From a checkpoint of a small audio captioner: log mel input, 39062 training examples.
Rows from block 4 of the audio encoder of a small audio captioner, named by matrix and row number. Rows with one number belong to one channel. Each number is 500 + 40 x the weight over its row's rms, rounded and kept within 0 to 999. All counts start at 0. Numbers have three digits each. After the name is the row's rms in percent of the matrix's.
After each channel's rows are labels from the 100 clips, of 14976, where the channel reaches its highest value: "top examples" is what is common among them. Only what is clearly more common there than usual is listed. The data: synthesized solo parts of chorales (CocoChorales). In brackets: how many of the 100, against the usual share in percent.
# convs0: first 3x3 conv (encoder.blocks.4.convs.0.weight, 96x96x3x3, each kernel summed), inputs 0-95
# convs1: second 3x3 conv (encoder.blocks.4.convs.1.weight, 96x96x3x3, transposed, each kernel summed), outputs 0-95

convs0.61 098:492554517514488486517447561518565476495500485480504462472523474551490567497531483482539530460500522401480500507491522531487360501519521632444468498490504510589500556460561474500513573565503595497506490438494485492500510500494478465465371491518474502533500526491490488493525534506513466492
convs1.61 083:500505398485484480595528535515513537558500652493489500545505476496535500511561508482513528538386496512449435500500469500500418481459500476529533509472574450488506541514449526467572495500446499542586425513483511505507530496533511457485548453471465489510515560537539504535500496548496519507
top examples: flute (29 vs 8.6); note F5 (27 vs 8.3)

convs0.10 086:570551500496525477531497421495462511513500424491459481486544492533499521498499498494468478457456467514500554464488517471426479525517478382476514467514395506509483510463419488583494500517500516522473511500506578502500545495604519513500469496513497460498460519565572461500383528516537561426
convs1.10 059:472496413544465500481510489451473463519561506470500461534500501425528524484497483526549523537478520442500500514491432503466460379491506488554536504518492500500437486510478587520468484439451478505500505548500500571531526598484440510522575529623500479500494441500410465444510513546491500537
top examples: note G3 (39 vs 6.1); note A3 (39 vs 8.5); bassoon (38 vs 8.5); cello (28 vs 9.8)

convs0.42 087:520479491500500509451510480504500512545500499500526488513479496492440536505510371446486443482458481519526437512500500500490496492500477525470505500506487500502477504545500522461465516533500534605433487475537618474593515484455500500577490504500515561419499572478658500451435500500500529467
convs1.42 059:489486480470540488556456500534458474484474538457473488513547437488506497512514519500528500494500500516453448488500461522452503494500437486508277549500505550481514496450538511527516515544494462522441442514500376469463509484523500526388484484435460516501459510504498496487507533517476487527
top examples: note G#4 (37 vs 9.5); note F4 (30 vs 9.2); note A#4 (28 vs 10.6)

convs0.32 069:474511475462549498431439489514494525511500490585505533449500482634509465552485460482449533512517480487446528507549464519505538477491511532464531517500497470495435512541513518625489503544413590500563485501489553453500593524475434511502479482580503480465519547508517520506485463513573479474
convs1.32 041:501571500500404500500539500500464500504511466508529515478509520477500500500535494461518442500500500501500500481500446484490500561491485537510500539500503532408507519413533609438500539538500476491500461484580464500627484500560522428463380465500546477611500559500507500500530499511500500423
top examples: clarinet (34 vs 9); note F#4 (30 vs 8.5)

convs0.30 124:481500495378482452455502461470479508488511507485494537530522518528456473409460516517498472487519473483497516517474500469500523446484489440547510536486521477582529520676514476500473521445500488518500489442447495458471543506504511452491498655520521483585459500465487500547477486516499508493
convs1.30 138:492377498497507479474469562451468512441543487458495465487469489507490501446470465471528455508474492515479506470497485495490483499493581480440472512463440441445504451377501430481512561488515514487448487513598479448490460487488507469489500478431502544523506499509466456401418479445498465428
top examples: tuba (77 vs 8.4); note B3 (34 vs 9.3); note A#3 (32 vs 10.2); note G#3 (28 vs 8.1)

convs0.64 085:553500500504500551516484510459551525478500527486498542534425516470504466509507528477506491500500577500467500481508487461470376500488483504403464496458585492488509564493540517463488545521530655505552497497509500500502590500473496410466500531508500508459516488523415551566485486500494500593
convs1.64 105:473500488550393401514479574571512519487459533467495501500500598507500472512499527500530499568510502500489500495524565513500412509489514512534527523496509528537500424514464543493492505483494571551494520495489523499480507490496519474562446448500513466512506557582606484500519512652475473472
top examples: clarinet (93 vs 9); note F4 (75 vs 9.2); note D#4 (32 vs 11.1)

convs0.26 096:500495493520501487500433514490536493496500535567509402527535594520532543548500511531515499444493635451455599527535466485489500441500515556525516500500481497519571537475577494448442523483535455442443414501486503474500491497480538462475500427516499500447569495506525468533526470515524572470
convs1.26 120:507438531490504565492500543535422467462462486509496562509458445515474486482508477487454493523441512455419464529497488505495533499517512418496463608494456498489596538487497467493493500498481526598527483457534433453465482542426438494509469508529491482508521574422431468542497417460452521486
top examples: tuba (34 vs 8.4)

convs0.49 097:528477570518501543506473421504421491500488484500569546500467494536529453457515639542479481500523542502500532498582491497547472550500439475531536491478500488489517500450592500510544470532479499457500480469500543498482496500465519500535496441553480514512516479492473500475416499521671466528
convs1.49 057:578487474473493521555530500492417460500487410500500500533487502497500484495499525582479407507483428538587511439500539500514500524495456473523537505506388516499484500412500500441518500538501500500554461505497500482501500514661502500492463530543500479452483503443489551500472520492445499584
top examples: tuba (34 vs 8.4)

convs0.74 083:487427485517500512474508445471454459496500446508507375556524490464475447491512494470499515491502462489405553466520494605500478443507447576459496498467490487458500516512489493489456413507548537492556477550499534478507521456501540502473517483497528346518502473440543499529451489569501528496
convs1.74 145:496524515504476443528482498447594545516494444506476412504534492433462507500500477481503521483442525520506502465472457416497501506447478524478500490415535514501497473520520483502531601500513497503506514527549425488490473393513525472500466459348477497438458459499499500610464466511524499508
top examples: note B4 (26 vs 9.1)

convs0.5 095:538533512493459463562498483482522543513500423510496428515502539529521520550550472537470592553523511441398572518475468486482452440446500583497516488469517505506473521525504527602501479496444483482512486449518388447459499488539530491490467437501500524508548500475519486441442498562423532500
convs1.5 122:470518493480491500504478476502556551473514602415492454430434455467505527467516514491470487552482523535523511518470577556500533480495585489507464481463483458519465572502500479395471478595488524550530460460526435573585463570469500484507452496497495456493531475520521485532503500485410538503
top examples: note F#4 (28 vs 8.5)

convs0.29 075:454462491466500422497502446509463511551526477494451461500408521380499466493474535500510499496485543472457489494500497609496416570500543492483533516464498475501493534537400461552505522515526450517558500542521377521500591506500485513544488492518502500522459513436524503509487500440444546481
convs1.29 081:468495508480500482479500492544505521533510505577484523501494497527479468511525459527444455468533502514491486496494453440650466491515505458495407471510394446523536508512513491468486565479468508495500530510518481587540451506500505447529537503484618528518519504529517499494485479479340464497
top examples: horn (37 vs 7.2); flute (36 vs 8.6); note A#4 (34 vs 10.6); note E5 (28 vs 7.9)

convs0.7 100:458501477544500458525549508451474515516502493498503499496463466394495505488553534468539517503537517535433504507502548416484530484521487500500507547524494527610513414471456500482463526494484600450447527508472436501518620570493505464596476484431513492421490491451520493500561480505465515522
convs1.7 093:513506549495440454532484515509493486495507530522437525518505486495490498428500494497471504508490543495500500524551527498430511525500573488417499456512512536492471514530484471431466472572639499666522474507534517504529477511503500475395520493585500497575500557547540500445499530485513511475
top examples: violin (31 vs 13.7); note B4 (26 vs 9.1)

convs0.62 077:578439510512500500509621506462483426532500491511443414517421490460472484500523498538556529499483531500483463452510500524458475540504529544586500533464456536515500508495542495528476457378521577510540511619500384505533528506474500477500510482500528500478453546501490509490535500527499539496
convs1.62 086:493454535451474558487457471496493484500499517500477594519537484449491523479501499500408563497512446402473480494447484485563460332514500534455449504476510500476500505472442475453484494533470495539447506478541492457461479495511472478542543438443468462448522480502505442462494413478442505488
top examples: note F4 (27 vs 9.2)

convs0.90 105:509533500452487504486520478499435463482500504416491501530509508520518467506505506522595517500508492487510501519443500478418412408509463395500500375517550529539561536522484500500493498502537548492592516473481528502519497522482488564486562604510452501505500511500459500495494496509513522632
convs1.90 105:496443427535488493499461427513489478481487491481522475417468529460500474493479490452520477518484442497500450454423476492484483492470511556405455532487457507471501500547496533434500517508442711504500550499543500472481423472454475505517494545533518536467499509500458470492482478468536489465
top examples: note G#4 (45 vs 9.5); note A#4 (42 vs 10.6); oboe (29 vs 7.6); note F#4 (29 vs 8.5)

convs0.47 089:470526466525482442526480516517499444539500517465498461499516490427500491531519445455563606455500452526500478488486494509498522500488575439489502503505509553599482487450536550528506414518491484525401508487514425431517510510477516493503457517438461500404503547560451508595501506411498495528
convs1.47 124:494514524530480463502497483525449556443495503508531492442442446418491526451476503353474500464598529492456467547489523529454530623494485465511457528466504536527551541516516478488478500505499463592505500529485465484502500483562467510587504516497466479531500508468500456459459450505404521503
top examples: note F#4 (37 vs 8.5); trombone (35 vs 7.2); note C4 (35 vs 10.5); note E4 (31 vs 8.9)

convs0.36 087:527500410524511500525489516499559505552509519509472511472500500495476443500470498500494458538478526462526461518527504505530438632500554543562507493500483472500456513424490504515423465459498484528524475566510579513528650495433500491594501484533555587483508495464468500523454505467439505496
convs1.36 040:485500500392500512468500500500441574500493526500500589505500500500497500420460500502479500541500547510492500463505500500487504389500500500451333500429500477500460500500606500458539497649500490517538519586500500495500435512516500500500500516565536500512482472514500500500500500500515506517
top examples: note F4 (29 vs 9.2); note D#4 (28 vs 11.1); trombone (25 vs 7.2)

convs0.71 086:518507501468500500521544418525511620503502500492480489474537488513500477499503399493500453458438546482370500500576515436500513548501489515491524526446473518532500533466497432459404443492466502500430500483487543512487519505493469462566485573486517544525585483405500505482518468469529544522
convs1.71 073:501496392456500435484498523505578500500509488500500498503485531493500512500516511512450491532530500500493482500432476508613499384480499500496442500500476500539500500481533465394595537556411475509448425500499500493527518522565534536475500499463538503540498438487415488432500480411467475475
top examples: flute (26 vs 8.6)

convs0.51 104:521466501504524513403500466508493538493497480500524558576480433598504479574488494500571501463509526526466492500557481468506466479500492495498479470499532509500550605494550532470524520531457536521516483415510592454513518509500507541500495584559416466539524461494542560476398523526533456562
convs1.51 067:462500500500479501543508529478514452433530514467518447478572371509512520528440477532525488547474448574455436500500476497463500500511504495500533515500479446500504417470503525500500506437565517360534450579470430500534519490533500419454479434522574493500526489509476458546537504466491506500
top examples: flute (29 vs 8.6); note F5 (28 vs 8.3)

convs0.67 144:450504500506511584516455530502530500484500495500474564512420503463512500493483420464549473500469505500447505524500514500483435532482586494500390500529501500549494504553463502459468526566510506513465473489499485500522530482450500552498492713495524515492466509488492500581456492500442492513
convs1.67 119:510500500514484525475498460500475569520517500471500500469500504505471507489500528493484495510513498501521517453565500483519468500493497430505500511472492447479513500380527490474500427350500500520500496399459449515499483493500509467493478344477569586500500495504498443362494512479521503480
top examples: note F#4 (27 vs 8.5)

convs0.50 124:551530518484489655454482477470467483462500440474436474504590509517505426517515474538492491546508452524512565505500492482531517467525500499493513500498560390490478453462406510516486500476481506500488498456473458490545549514489490485482491423501510500546419469532460554484552528603505460456
convs1.50 157:543472414531529525500487518482500472456539529519516553488482471440550476509516546525528517541461458650478500495517484504464454496520458491494515500524532559479435491520406488543495533531508470531490479521512500486483522459481509517521514502646484461495555451453506535499568622512485457535
top examples: cello (45 vs 9.8); note D#3 (37 vs 2.3); bassoon (33 vs 8.5); note F3 (26 vs 3.8)

convs0.44 090:490500500474508465482390490500463500440500500475553492534490522500500474500507473503502554500542623549526499486507500503465468471492505481517492511467506533562581650513585479480482535529513511500549549483460411501495611525500538500486525517490537473520509499480592483429427500517531517492
convs1.44 095:485499494522495500500530535508479484466458500480487558447490504580470485574473558516537548543556448488476449456543482404469445525580474491488489516517531491500493423461457554507528517446464485475435481557475521439444488503353408501532508464550458462543495523507451511531473501512542488500
top examples: note C4 (27 vs 10.5)

convs0.1 115:485496484494500487481570479488549477517500449493468464505509439500500507529479440540513501479474543497489482500542500500564304498476516584508522528507456521565500473618504458482500538547507475560463511541515430489527495500470516430493507589482556451531461576469472498517489500481507516500
convs1.1 109:500490471367489500572541497506552608526500509509543500527485443494489599548536535558447484501486598498540502547503440549548524528488479538512519504520482500514483591500525478500500548385508483481531486511499497521500500494527492547500500465509502484365524530491500500492530443500515538470
top examples: violin (31 vs 13.7)

convs0.2 079:474591527426492486482507518469508507512500495500557457493503473531481484487498432469493518490485590489420502483500567515515475432479593451463482460581450542500545485490466452497531547443526531520491525594494560532498587501477529468488500452488543429393487468562468491566484500473506512524
convs1.2 054:417512582482525500444443405493480456509487512465581478503500498528469506543560515599473488500522489508529540438466505498473563509477514469468483500583500543546519492464592585451481473500447484495500552403500451483545549472492519506495481520538554538559502499516523541434500527544551512472
top examples: violin (34 vs 13.7); note B4 (33 vs 9.1); note D4 (33 vs 12.5)

convs0.55 128:473484500499563540481521491500382527517497500470502602505517510511491492488508532518498512507520500487488527536542500496511508534487466405540516493503508495484521514450569510500533440452482516500512494500500510508500493488508508591467518274479478411518494497490450514407489516518500484516
convs1.55 103:522495533528422559478500472506436489503534500500484535518484443532548439492466596518433493495543537544538497472519500491556500518524544540526562516520484435502489579458500556541507500517479467500532475489487476497517510493534601393533484396583467547490530489506466519375524500500500483500
top examples: tuba (74 vs 8.4); note A#3 (40 vs 10.2)

convs0.69 082:432490488469481352514553505442459517560500538478526500534421507499535521497446500507424522550551507525563465529509517496503483418500501482551499534464569613556445456503553506501406499436489505476477495550512548504530489539526500482516459548508502498457480461521427500527523495500500472530
convs1.69 091:482509572505516525501486500580530523453468502494500505487546431588477538464538459447515530497502517479529555536471578528508496514492513527487500536437455516492558510505491468449500462449501500624434483461443397451543500489441508515480565425465451466442450541547418500514506478496477476507
top examples: note C4 (28 vs 10.5)

convs0.20 109:491500500470500498537504495455495494502500483500482508499486486504470508513521545463511528478490448460477566496511494481521679472516433482598520487500511459476455541503504535471389504542556534515513525377475582515464586488437500513602472463502525481498462488490513483478477537493497483542
convs1.20 077:542528503367503500406500500500505500530489489496500509500575493500519570514500500500503500557496500500523526455500500500385500464500466455374402482501472525473502500514504525600468433540478415474500516525501500551569450528514445553506496575500506454500500507500530500503500500435553483500
top examples: horn (40 vs 7.2); tuba (32 vs 8.4); note B4 (28 vs 9.1)

convs0.8 088:550483477486500540573535506509436499484500450522503504390509477511516458552502463500454489497539499493526471582469463423548500507481501516495437530512561494581476513510459432470410584487500516500372491535515494467547483441492519420494475505499502479513449487441421500553465545488520478476
convs1.8 079:535436490496516503475513404491562521444507564607492522543510524500484569540591534514503536525537489593450454450497582500504482517515463471543548500547500482481502417491573405489560496493534416412522454487481500505515457518436514500455506523490500461469496482525490502505502504500491520537
top examples: note B4 (25 vs 9.1)