python train.py --model="audio captioner" --tokenizer="word" --vocab_size=56 --encoder_kernel_size=3 --decoder_norm="layernorm_no_bias" --decoder_qk_norm=true --adamw_lr_other_params=0.0014 --decay_fraction=0.4
Rows from block 11 of the audio encoder of a small audio captioner, named by matrix and row number. Rows with one number belong to one channel. Each number is 128 + 24 x the weight over its row's rms, rounded and kept within 0 to 255. All counts start at 0. Numbers have three digits each.
After each channel's rows are labels from the 100 clips, of 14976, where the channel reaches its highest value: "lies over" is the class under the peak. Only what is clearly more common there than usual is listed. The data: synthesized solo parts of chorales (CocoChorales). In brackets: how many of the 100.
# convs0: first 3x3 conv (encoder.blocks.11.convs.0.weight, 288x288x3x3, each kernel summed), inputs 96-191
# convs1: second 3x3 conv (encoder.blocks.11.convs.1.weight, 288x288x3x3, transposed, each kernel summed), outputs 96-191

convs0.284:139143091124129142117105108111129178137136143104125068116131085141153128122092129107134118152127099133116127116106088161095141152173126142185132075122146128108126169135124116114142201131111115134146145220096132113133128191134128189161139152143121119083163128110065125131128143146107129073
convs1.284:159127140083159124125172133119128126104140191109118100124144122138142142111096126110126116104124119121136125101132097110121130140111111145121149128111131134134194113146107129143116146072129131110140139088119141108128110128135141171107111143159112134152073104127112126031138201128108144113
lies over: D#4 (77)

convs0.15:062104185154099126128110144086124185119114162128167155137173151138142139086116165163136128101119125093138137131196134150126152111130137137175152111103122128096115084162140120100135134110137126112149137128114111143115128092158136128117127092138167125139133115145152102076113105151123138126
convs1.15:140168128154135149128092164202104128150124136128149128091115128126098146185128125142128128143117092117109128126128157128126083128117128128128128127133115115128150128141165118121101160119128127128156120128128143141128132132128128133128087151119128128102120109100120128157128163155143046100
lies over: B4 (33)

convs0.183:153116167094104098129141121133086086128128126120128101131129130128137133107111137139128128115129177133130130110115129114127139129134132037141112132118164102153133121128143112129124160181121129130122128128115102131135130098090128098108135122154104127098208128122141109124128102121090095146
convs1.183:126136153144089144116119106137174126125103106160122100134134203171142126134127128097125121135068173143144137118119148157192160157139149135100176120128098116119207151129128162138114074129155133102118126051128124106133135140133139129092124141139111122094141096141111148142164111122146079134
lies over: A#2 (46)

convs0.16:144123124152122160120118105133129130135145076174117137120146148110111153136159128116096137132146114118115138131129107165106139135134128127088139160191079122143180133108107131137162126132141118143126135122146122125117136091114117118103128117109157104165079123119138133170123217121128120146
convs1.16:150104089095121141122120092114118112176120108148125083169128081137110112146107145113088142117160143099130165111129192126091135123138129125124143141110106145113129102114159122120124142125134136098152182097121137150122127112155144091121100124128114126103119098119104141135139141131104112136
lies over: D#4 (39)

convs0.165:128125110148128125122098110129125087128128122112098129126116055133159128115125123134138104110124191125126138109090052142127118122110128106181249120143128111117125134122093127130154135121114124122145146132144127135131128108128128093098128127149095079126165128140123125148106141113115125141
convs1.165:145170150129117126100101127098128106121124128113166132122082080110129128135074135132136128114141140110135125137116124136134152119144120100124116127135128118086109138098115098110133131133140143117110057093143124111127056112116098140128157106150146128110147126150119118115120123138064112101
lies over: A#2 (28); G#5 (26)

convs0.42:096151120125142142123133117100086123140128125138133118118121134136164130118129119146125102124111137141138093114144158085128113093137111137102117167136150115133111115128159088159059141172141109100105117173114188115143123151094140140091115129117142113163099138115158060122122125087110119127
convs1.42:079170080143162111144110118116108144131117138078094134099141162153105148128110104075151144096148118052120160114110242121128126175121115080105150126159079112122134112127162112080143123151111208128127112077123105141118058123148100126153115190139136137097128113116128189110149111122135110079
lies over: B3 (35)

convs0.57:132144140109124107127144124120123091105118136143115153137128128104202128136120133123085124127126160131130133136113168120134140137107136111137117160098157126119058126126141121102136132126113108127103134136094139100136128049128140126144111108162164133134142134129153156135138139134120120132
convs1.57:131147146152140164115120133073171132144128123145141128121117126141119156128130152144136126157114114126128128088091130117136090125116128124127128138135128102151145123137090131142089138099225110121154126121152082132104106121128144128113147139131131128104112135143096114140134097044140185096
lies over: silence (62)

convs0.63:172138112128097128131147112114142119135132106147147144138129092128135125137136140117138152122121123140124109113103136110113128126128122180093081161144116136136137138183125108101144116140134120105132125119145143128145128082127128104119124104123138122127104129119210132141112113102128151101
convs1.63:129127114123128128119139141093173125106120107123135110145161110114134131138142123133088128122148145134134116141117107127120119137151117145126158138128115131106139185179119150148109135155189104134140088036128141138106145116122111157114151108098128142138136110128120132107111138124127043138
lies over: B3 (37)

convs0.134:122111121128111116135139131147128143135128114159067125148112110128111128135133143145136157128112072115120147155124140145094138081140134055120078126127156119128111118154112093159143121104140138095129120074117160116132128114125113166120137080131110136128142116144186107133123114160129123145
convs1.134:144134138118152125125152094153110099126122128159184136148138152100120152127141081208114127160111152086134140141124128113136126143128158111132122177142126119128144142141123128128129138150120126128115129150163148127121143113116103121160164132128093115125129130130095144131118130088150134107
lies over: silence (100)

convs0.157:128101130099110128134118141148119135160122095087103131111114097106101136174151115120092129155141115108142105113078175114126090129141150153129128127126109122118073153108139150124145150159097116155137133090118120128138124179138123066119128159152159132123147128123121112126132136154143113119
convs1.157:143140162104091135116153128135198124085142129128119139156128148078134090128131145098120152096138135120124145147123156079105133094125131077123104118132152099096138128128160145094150129108139113106101067156185126134128117157100098069174121114117122097099109111156137128153160104181182124191
lies over: A#2 (37); A2 (35)

convs0.209:142127086145128115142144131122113059128139140128121141122117148153166119134126133130122079116136119131124126126148114137141154115114128107159168119120096067128149133124140110116099143129136124151143116163133111123105128153127122140159128089116120152116236127097136139125131041144155106118
convs1.209:118143087099117139128133085107128038098101100117126120122127110182100122109183086092166128110091094098141116144134125181092096144169111087116133133112098124131195136128158097167120143132108141140132136135114118153162206134158156143164099138144095135141136170128101130147106231119110141142
lies over: D#5 (61)

convs0.118:128100094143128121136162131145151109128128123143100143124136132137135141169133135126120167119141080150152131122139110131169154103176138125132150111121112116128151113164125151117163138130085120126127143101165101128127132179140129108147131107081118131129149105128152093156140117118094140128
convs1.118:119142109156135086190114145167099113130117140175128108126139140162152132114141119187118124131128134111120173158139122130123031098092127154132130135128122128127122115052075130140128133135115111018111127142216128128124152128136132136168133151122128122148132141147087139128128127118101108139
lies over: silence (60)

convs0.55:160104115101113151126150146116137129130127087094128138128149133124096110138128133083163128125131123112140132170052201181110137146128119133181096102113111192112120151112126131133085129070148088163113143127111131115124128135111117110040125121133118154154115142144113135071156120136108128173
convs1.55:130124167115128078128121104162152129145124116080152123085136083133101086182132084129126082129127112120166112079094131143124128128137079102122099129117115115128122173149119150130124142124115137114114110162105128095085098128162122119091145064116136111104073153120113158100112161126151142126
lies over: A#2 (35)

convs0.266:125137064092146108128086117131134100121129154113141117103123152120133106113115122116138128134130155128130110122132135099128097118149157084140147111127129091128128131141115103125120067155122115120120136124136137128120119121114127086135122147101128111154120127132062107097104076131135141122
convs1.266:127130114127165201182169137139079127119117120144114102103129128187125085101158148126088143158125138101106164148180131128147080167154142144158074101115143107124072127117103124108151141152127125134091127128107139152131171113098116154137105104144132104146183115143140113132127128141164146135
lies over: silence (83)

convs0.227:122123098126113088128145128137128128134128161125105118131128102114128145093095126092128121143129122123147130106152126134083121116106137128144109115112128129105074139115168139132093114205140134168099129143132063140101128203116138116153127163212111127151166129117152128106161146122110141142
convs1.227:135134096140158141132144099149093129110127150205143115136127132126126131104181133121108121094108137133134127116112107113136140148113128154112125124076112159134164115121147134135122113144108157154122100125122124145188144129138126132144134145129127107119129113162142122139137153123104139145
lies over: F#3 (42)

convs0.113:147186154117119141128128112089128097140132121130154128094128155080125129176114132153118123091139129100160138141088124154085115142146131223079098120128154119123060135144128097128122118126177131111102126122124156155125138130128142150154125033103126125126180132134130115072164157128137128154
convs1.113:106147128124095140141133125108104129128099153163140107101073177127145133119107144130175137131139076101101133120129093156160103134115123100106128148142178123104148114159168176164141154117128140140168081138104127133106139071167141119107170103128133135116141125128121161119143147106114125103
lies over: F#3 (73)

convs0.162:096178196083125157121137112116104139141116121062137115134142177138101128171115117111147128139130120114135114129117135128153097120152123159117115077108135085130113123149132197142067183097125116094128138131181115135117130151154135128110132148199143118139175138128098135160142139116109147132
convs1.162:125114154120124120105150145111156079156109173155124126139107106119136128149144100099139182127151118096091137205178121139145132138103143155143113097128137114103129124089145179113164145168152152132127089143122138132040078160075117140137174137117150124112116137114174123154127129134114111146
lies over: A#2 (36)

convs0.158:146190138155130117124121147092135094118128132120115132129085101131142166090102118139107115110116154124111124144114133118100124121116123135063124134166173130128111128143131092101089115132130114081118132066185194128093128127137121105129124159168119173133113141122111114116133151152149144132
convs1.158:146167079131114117141137116137096100140095082112123121143108110002114118094097116126130136143142108120114108145100127165151106092128153117122120114157135126141125168091126117130139130117113127118125102138103095125118149140169124164115132100134098047095115129112170172138139180094116135099
lies over: B4 (63)

convs0.26:135172131120114140132137128124135145128125069116139136116112132139121116115149108127137186081136128143088128103128127115117133128143117045110091141114096117176103089121124123128078155130068119116137126128139059142115158169106128145134128133121137116103087120123115125156118188125133164113
convs1.26:128142122131169145140153134146128074116115111114140103171112147128128126133205121120163139110132146103099150099161148137119141148090130138141107102133128127128130118180076128175143157113128116140131161151140128123147136111131153099138097122128145112137149171134128117110128137133135130121
lies over: D#4 (61); D5 (28)

convs0.163:104168126155119134127098132131101132102117115149123108117113128105181130122119098049153119119128208128119123117078114106114117125107140128130142134105053143120140128093123128159122133128125127124119125139128105148111128106125134147142128087135128112119224128128128155131122112119137148129
convs1.163:125145118114146098139170185149130116128128133128104123089132124128155160138127102074114139118037138131097110126128120128134110122132128111133145129128185128143115107068174112089139103125134135128135117168097129151121204111115138128117136128107104111142120135179073128096120122145149127111
lies over: D#5 (58)

convs0.29:162123108088144116128128128122121145139136113122165104133112123158069146152158125100128115135183117107105149138086157116110106124128116095152155106097114138130086080118089138113107084161161128145116128174141139128106116107128138121127128114093157118101159127143128179096128218142143121118
convs1.29:086155135106114118129125152121153149123099129106135114111126127129070182168176108110134123089135104124121122109128130131135146134115124104131130152124098125128130169128152113094102176112125117110148092099120128130116148146116128114155114120141107162148097149112191153091130192098152128175
lies over: D#5 (74)

convs0.98:119115120092121136130140103134131102108108241140127144143096128154128117104141156143102119063156133120137118143128146179184141123188123095124123137149106098130158095129144085114235134169155124152103152142106114101130128171140128090120115129088103116088120115112103135119139115128130128131
convs1.98:111163105131149132123141159100137119116075100100150095131147116127148134189154124123146133168111091126130121149132115146134137181168154116114133128225134151167151130092141115130146140159154153126149128143108131137102130116115140117173116106155100121136125121109121101167133096127109111139
lies over: F#3 (56)

convs0.220:144119156134106149154145103145125136128128181160134138169169098121130118087109121152136083075116091123121160157168094126100113142185119108146133131125155130147089106111144100134205084138116171127117114189161146149120128203108144181213133154127168118129129116129132142125117120133129129123
convs1.220:121160119132167139124157097128128135169135128083162067103116124127097135163128122149162117145119128136124135104133135081119076128130115186083134164101161110097186129140171148155118122125134101136066138147163140123099076127116152143138103111117175131111123150104096132135190150121126124140
lies over: F#3 (41)

convs0.105:127120138168117117134134119122147133128121085148126141133127115082131122157133128136110117092134156095120130118159098127072201114126158143147128123106111123147122124094174139117136152188131109162122128130118126128167128127128127126195118122103133147183100128123168131159115193129124128128
convs1.105:128128125113160158126122126135126174106100142123106099128128130100128128142127128112074109112126184154110145129073093135119128111128125153124191123127070096099139095137105145133128116149144147128067145096099134123128126126128130135189150157115130145129128103118106142123107118097131181163
lies over: D#4 (62)

convs0.112:141131146161116149128118071077135166133128119140114209135116160117094109125128116108139136174126124196157155149079101119077116130128137133148135147105106103128087118128122147056137107144120198078147117063192115127135128137133130111118128105118113128118124121133186188124120065101150130161
convs1.112:129091127162166152131168104140102094109141117125111122127119128145137094143146113185128124135111103070103108132127094068136135113117128108150133120131056124110113140129108098117145124164143134129153103134155128118123051110125128095153136126128133152144130147122096116116125184126129123110
lies over: D#5 (40)

convs0.39:153107104112097136114144159114100089137188122103137107117123144123132112095136138139136102164105128101133111114130104122110159134141138165122134139141105091163120104145138136181111145162129133179116128125128141162119149167158153128117149144151168116125101137120127092181171139124109152131
convs1.39:118127092128128147176154116130111100114076157140159140104135099107109085155111146119145132077163118140123162101092148145142122126131127142128129112131167112092139128161097136128138140118127151125142164112132165136148178182128163135120184114155122115096162128129115067153129120131099132115
lies over: F#3 (46); B3 (25)

convs0.198:159117129187124092114114113162137105128117124127125125120158139129127130157135130153128128046115146152138116152144083116139132140101128125156145112151139165108148124093107105147191132123116086112129143155109099126158128099101128154188128159088111128139146128128101140127102115101184161139
convs1.198:111140107155134142127118149132142116130117141125144124138157127106114119084074112128145134130092090101099128106093122140156139116131084128121150144108123087097128128107119123117128124147129142126122101060119140112132120103170124105118108127136113103108140103078177129145127119049097143123
lies over: B4 (54)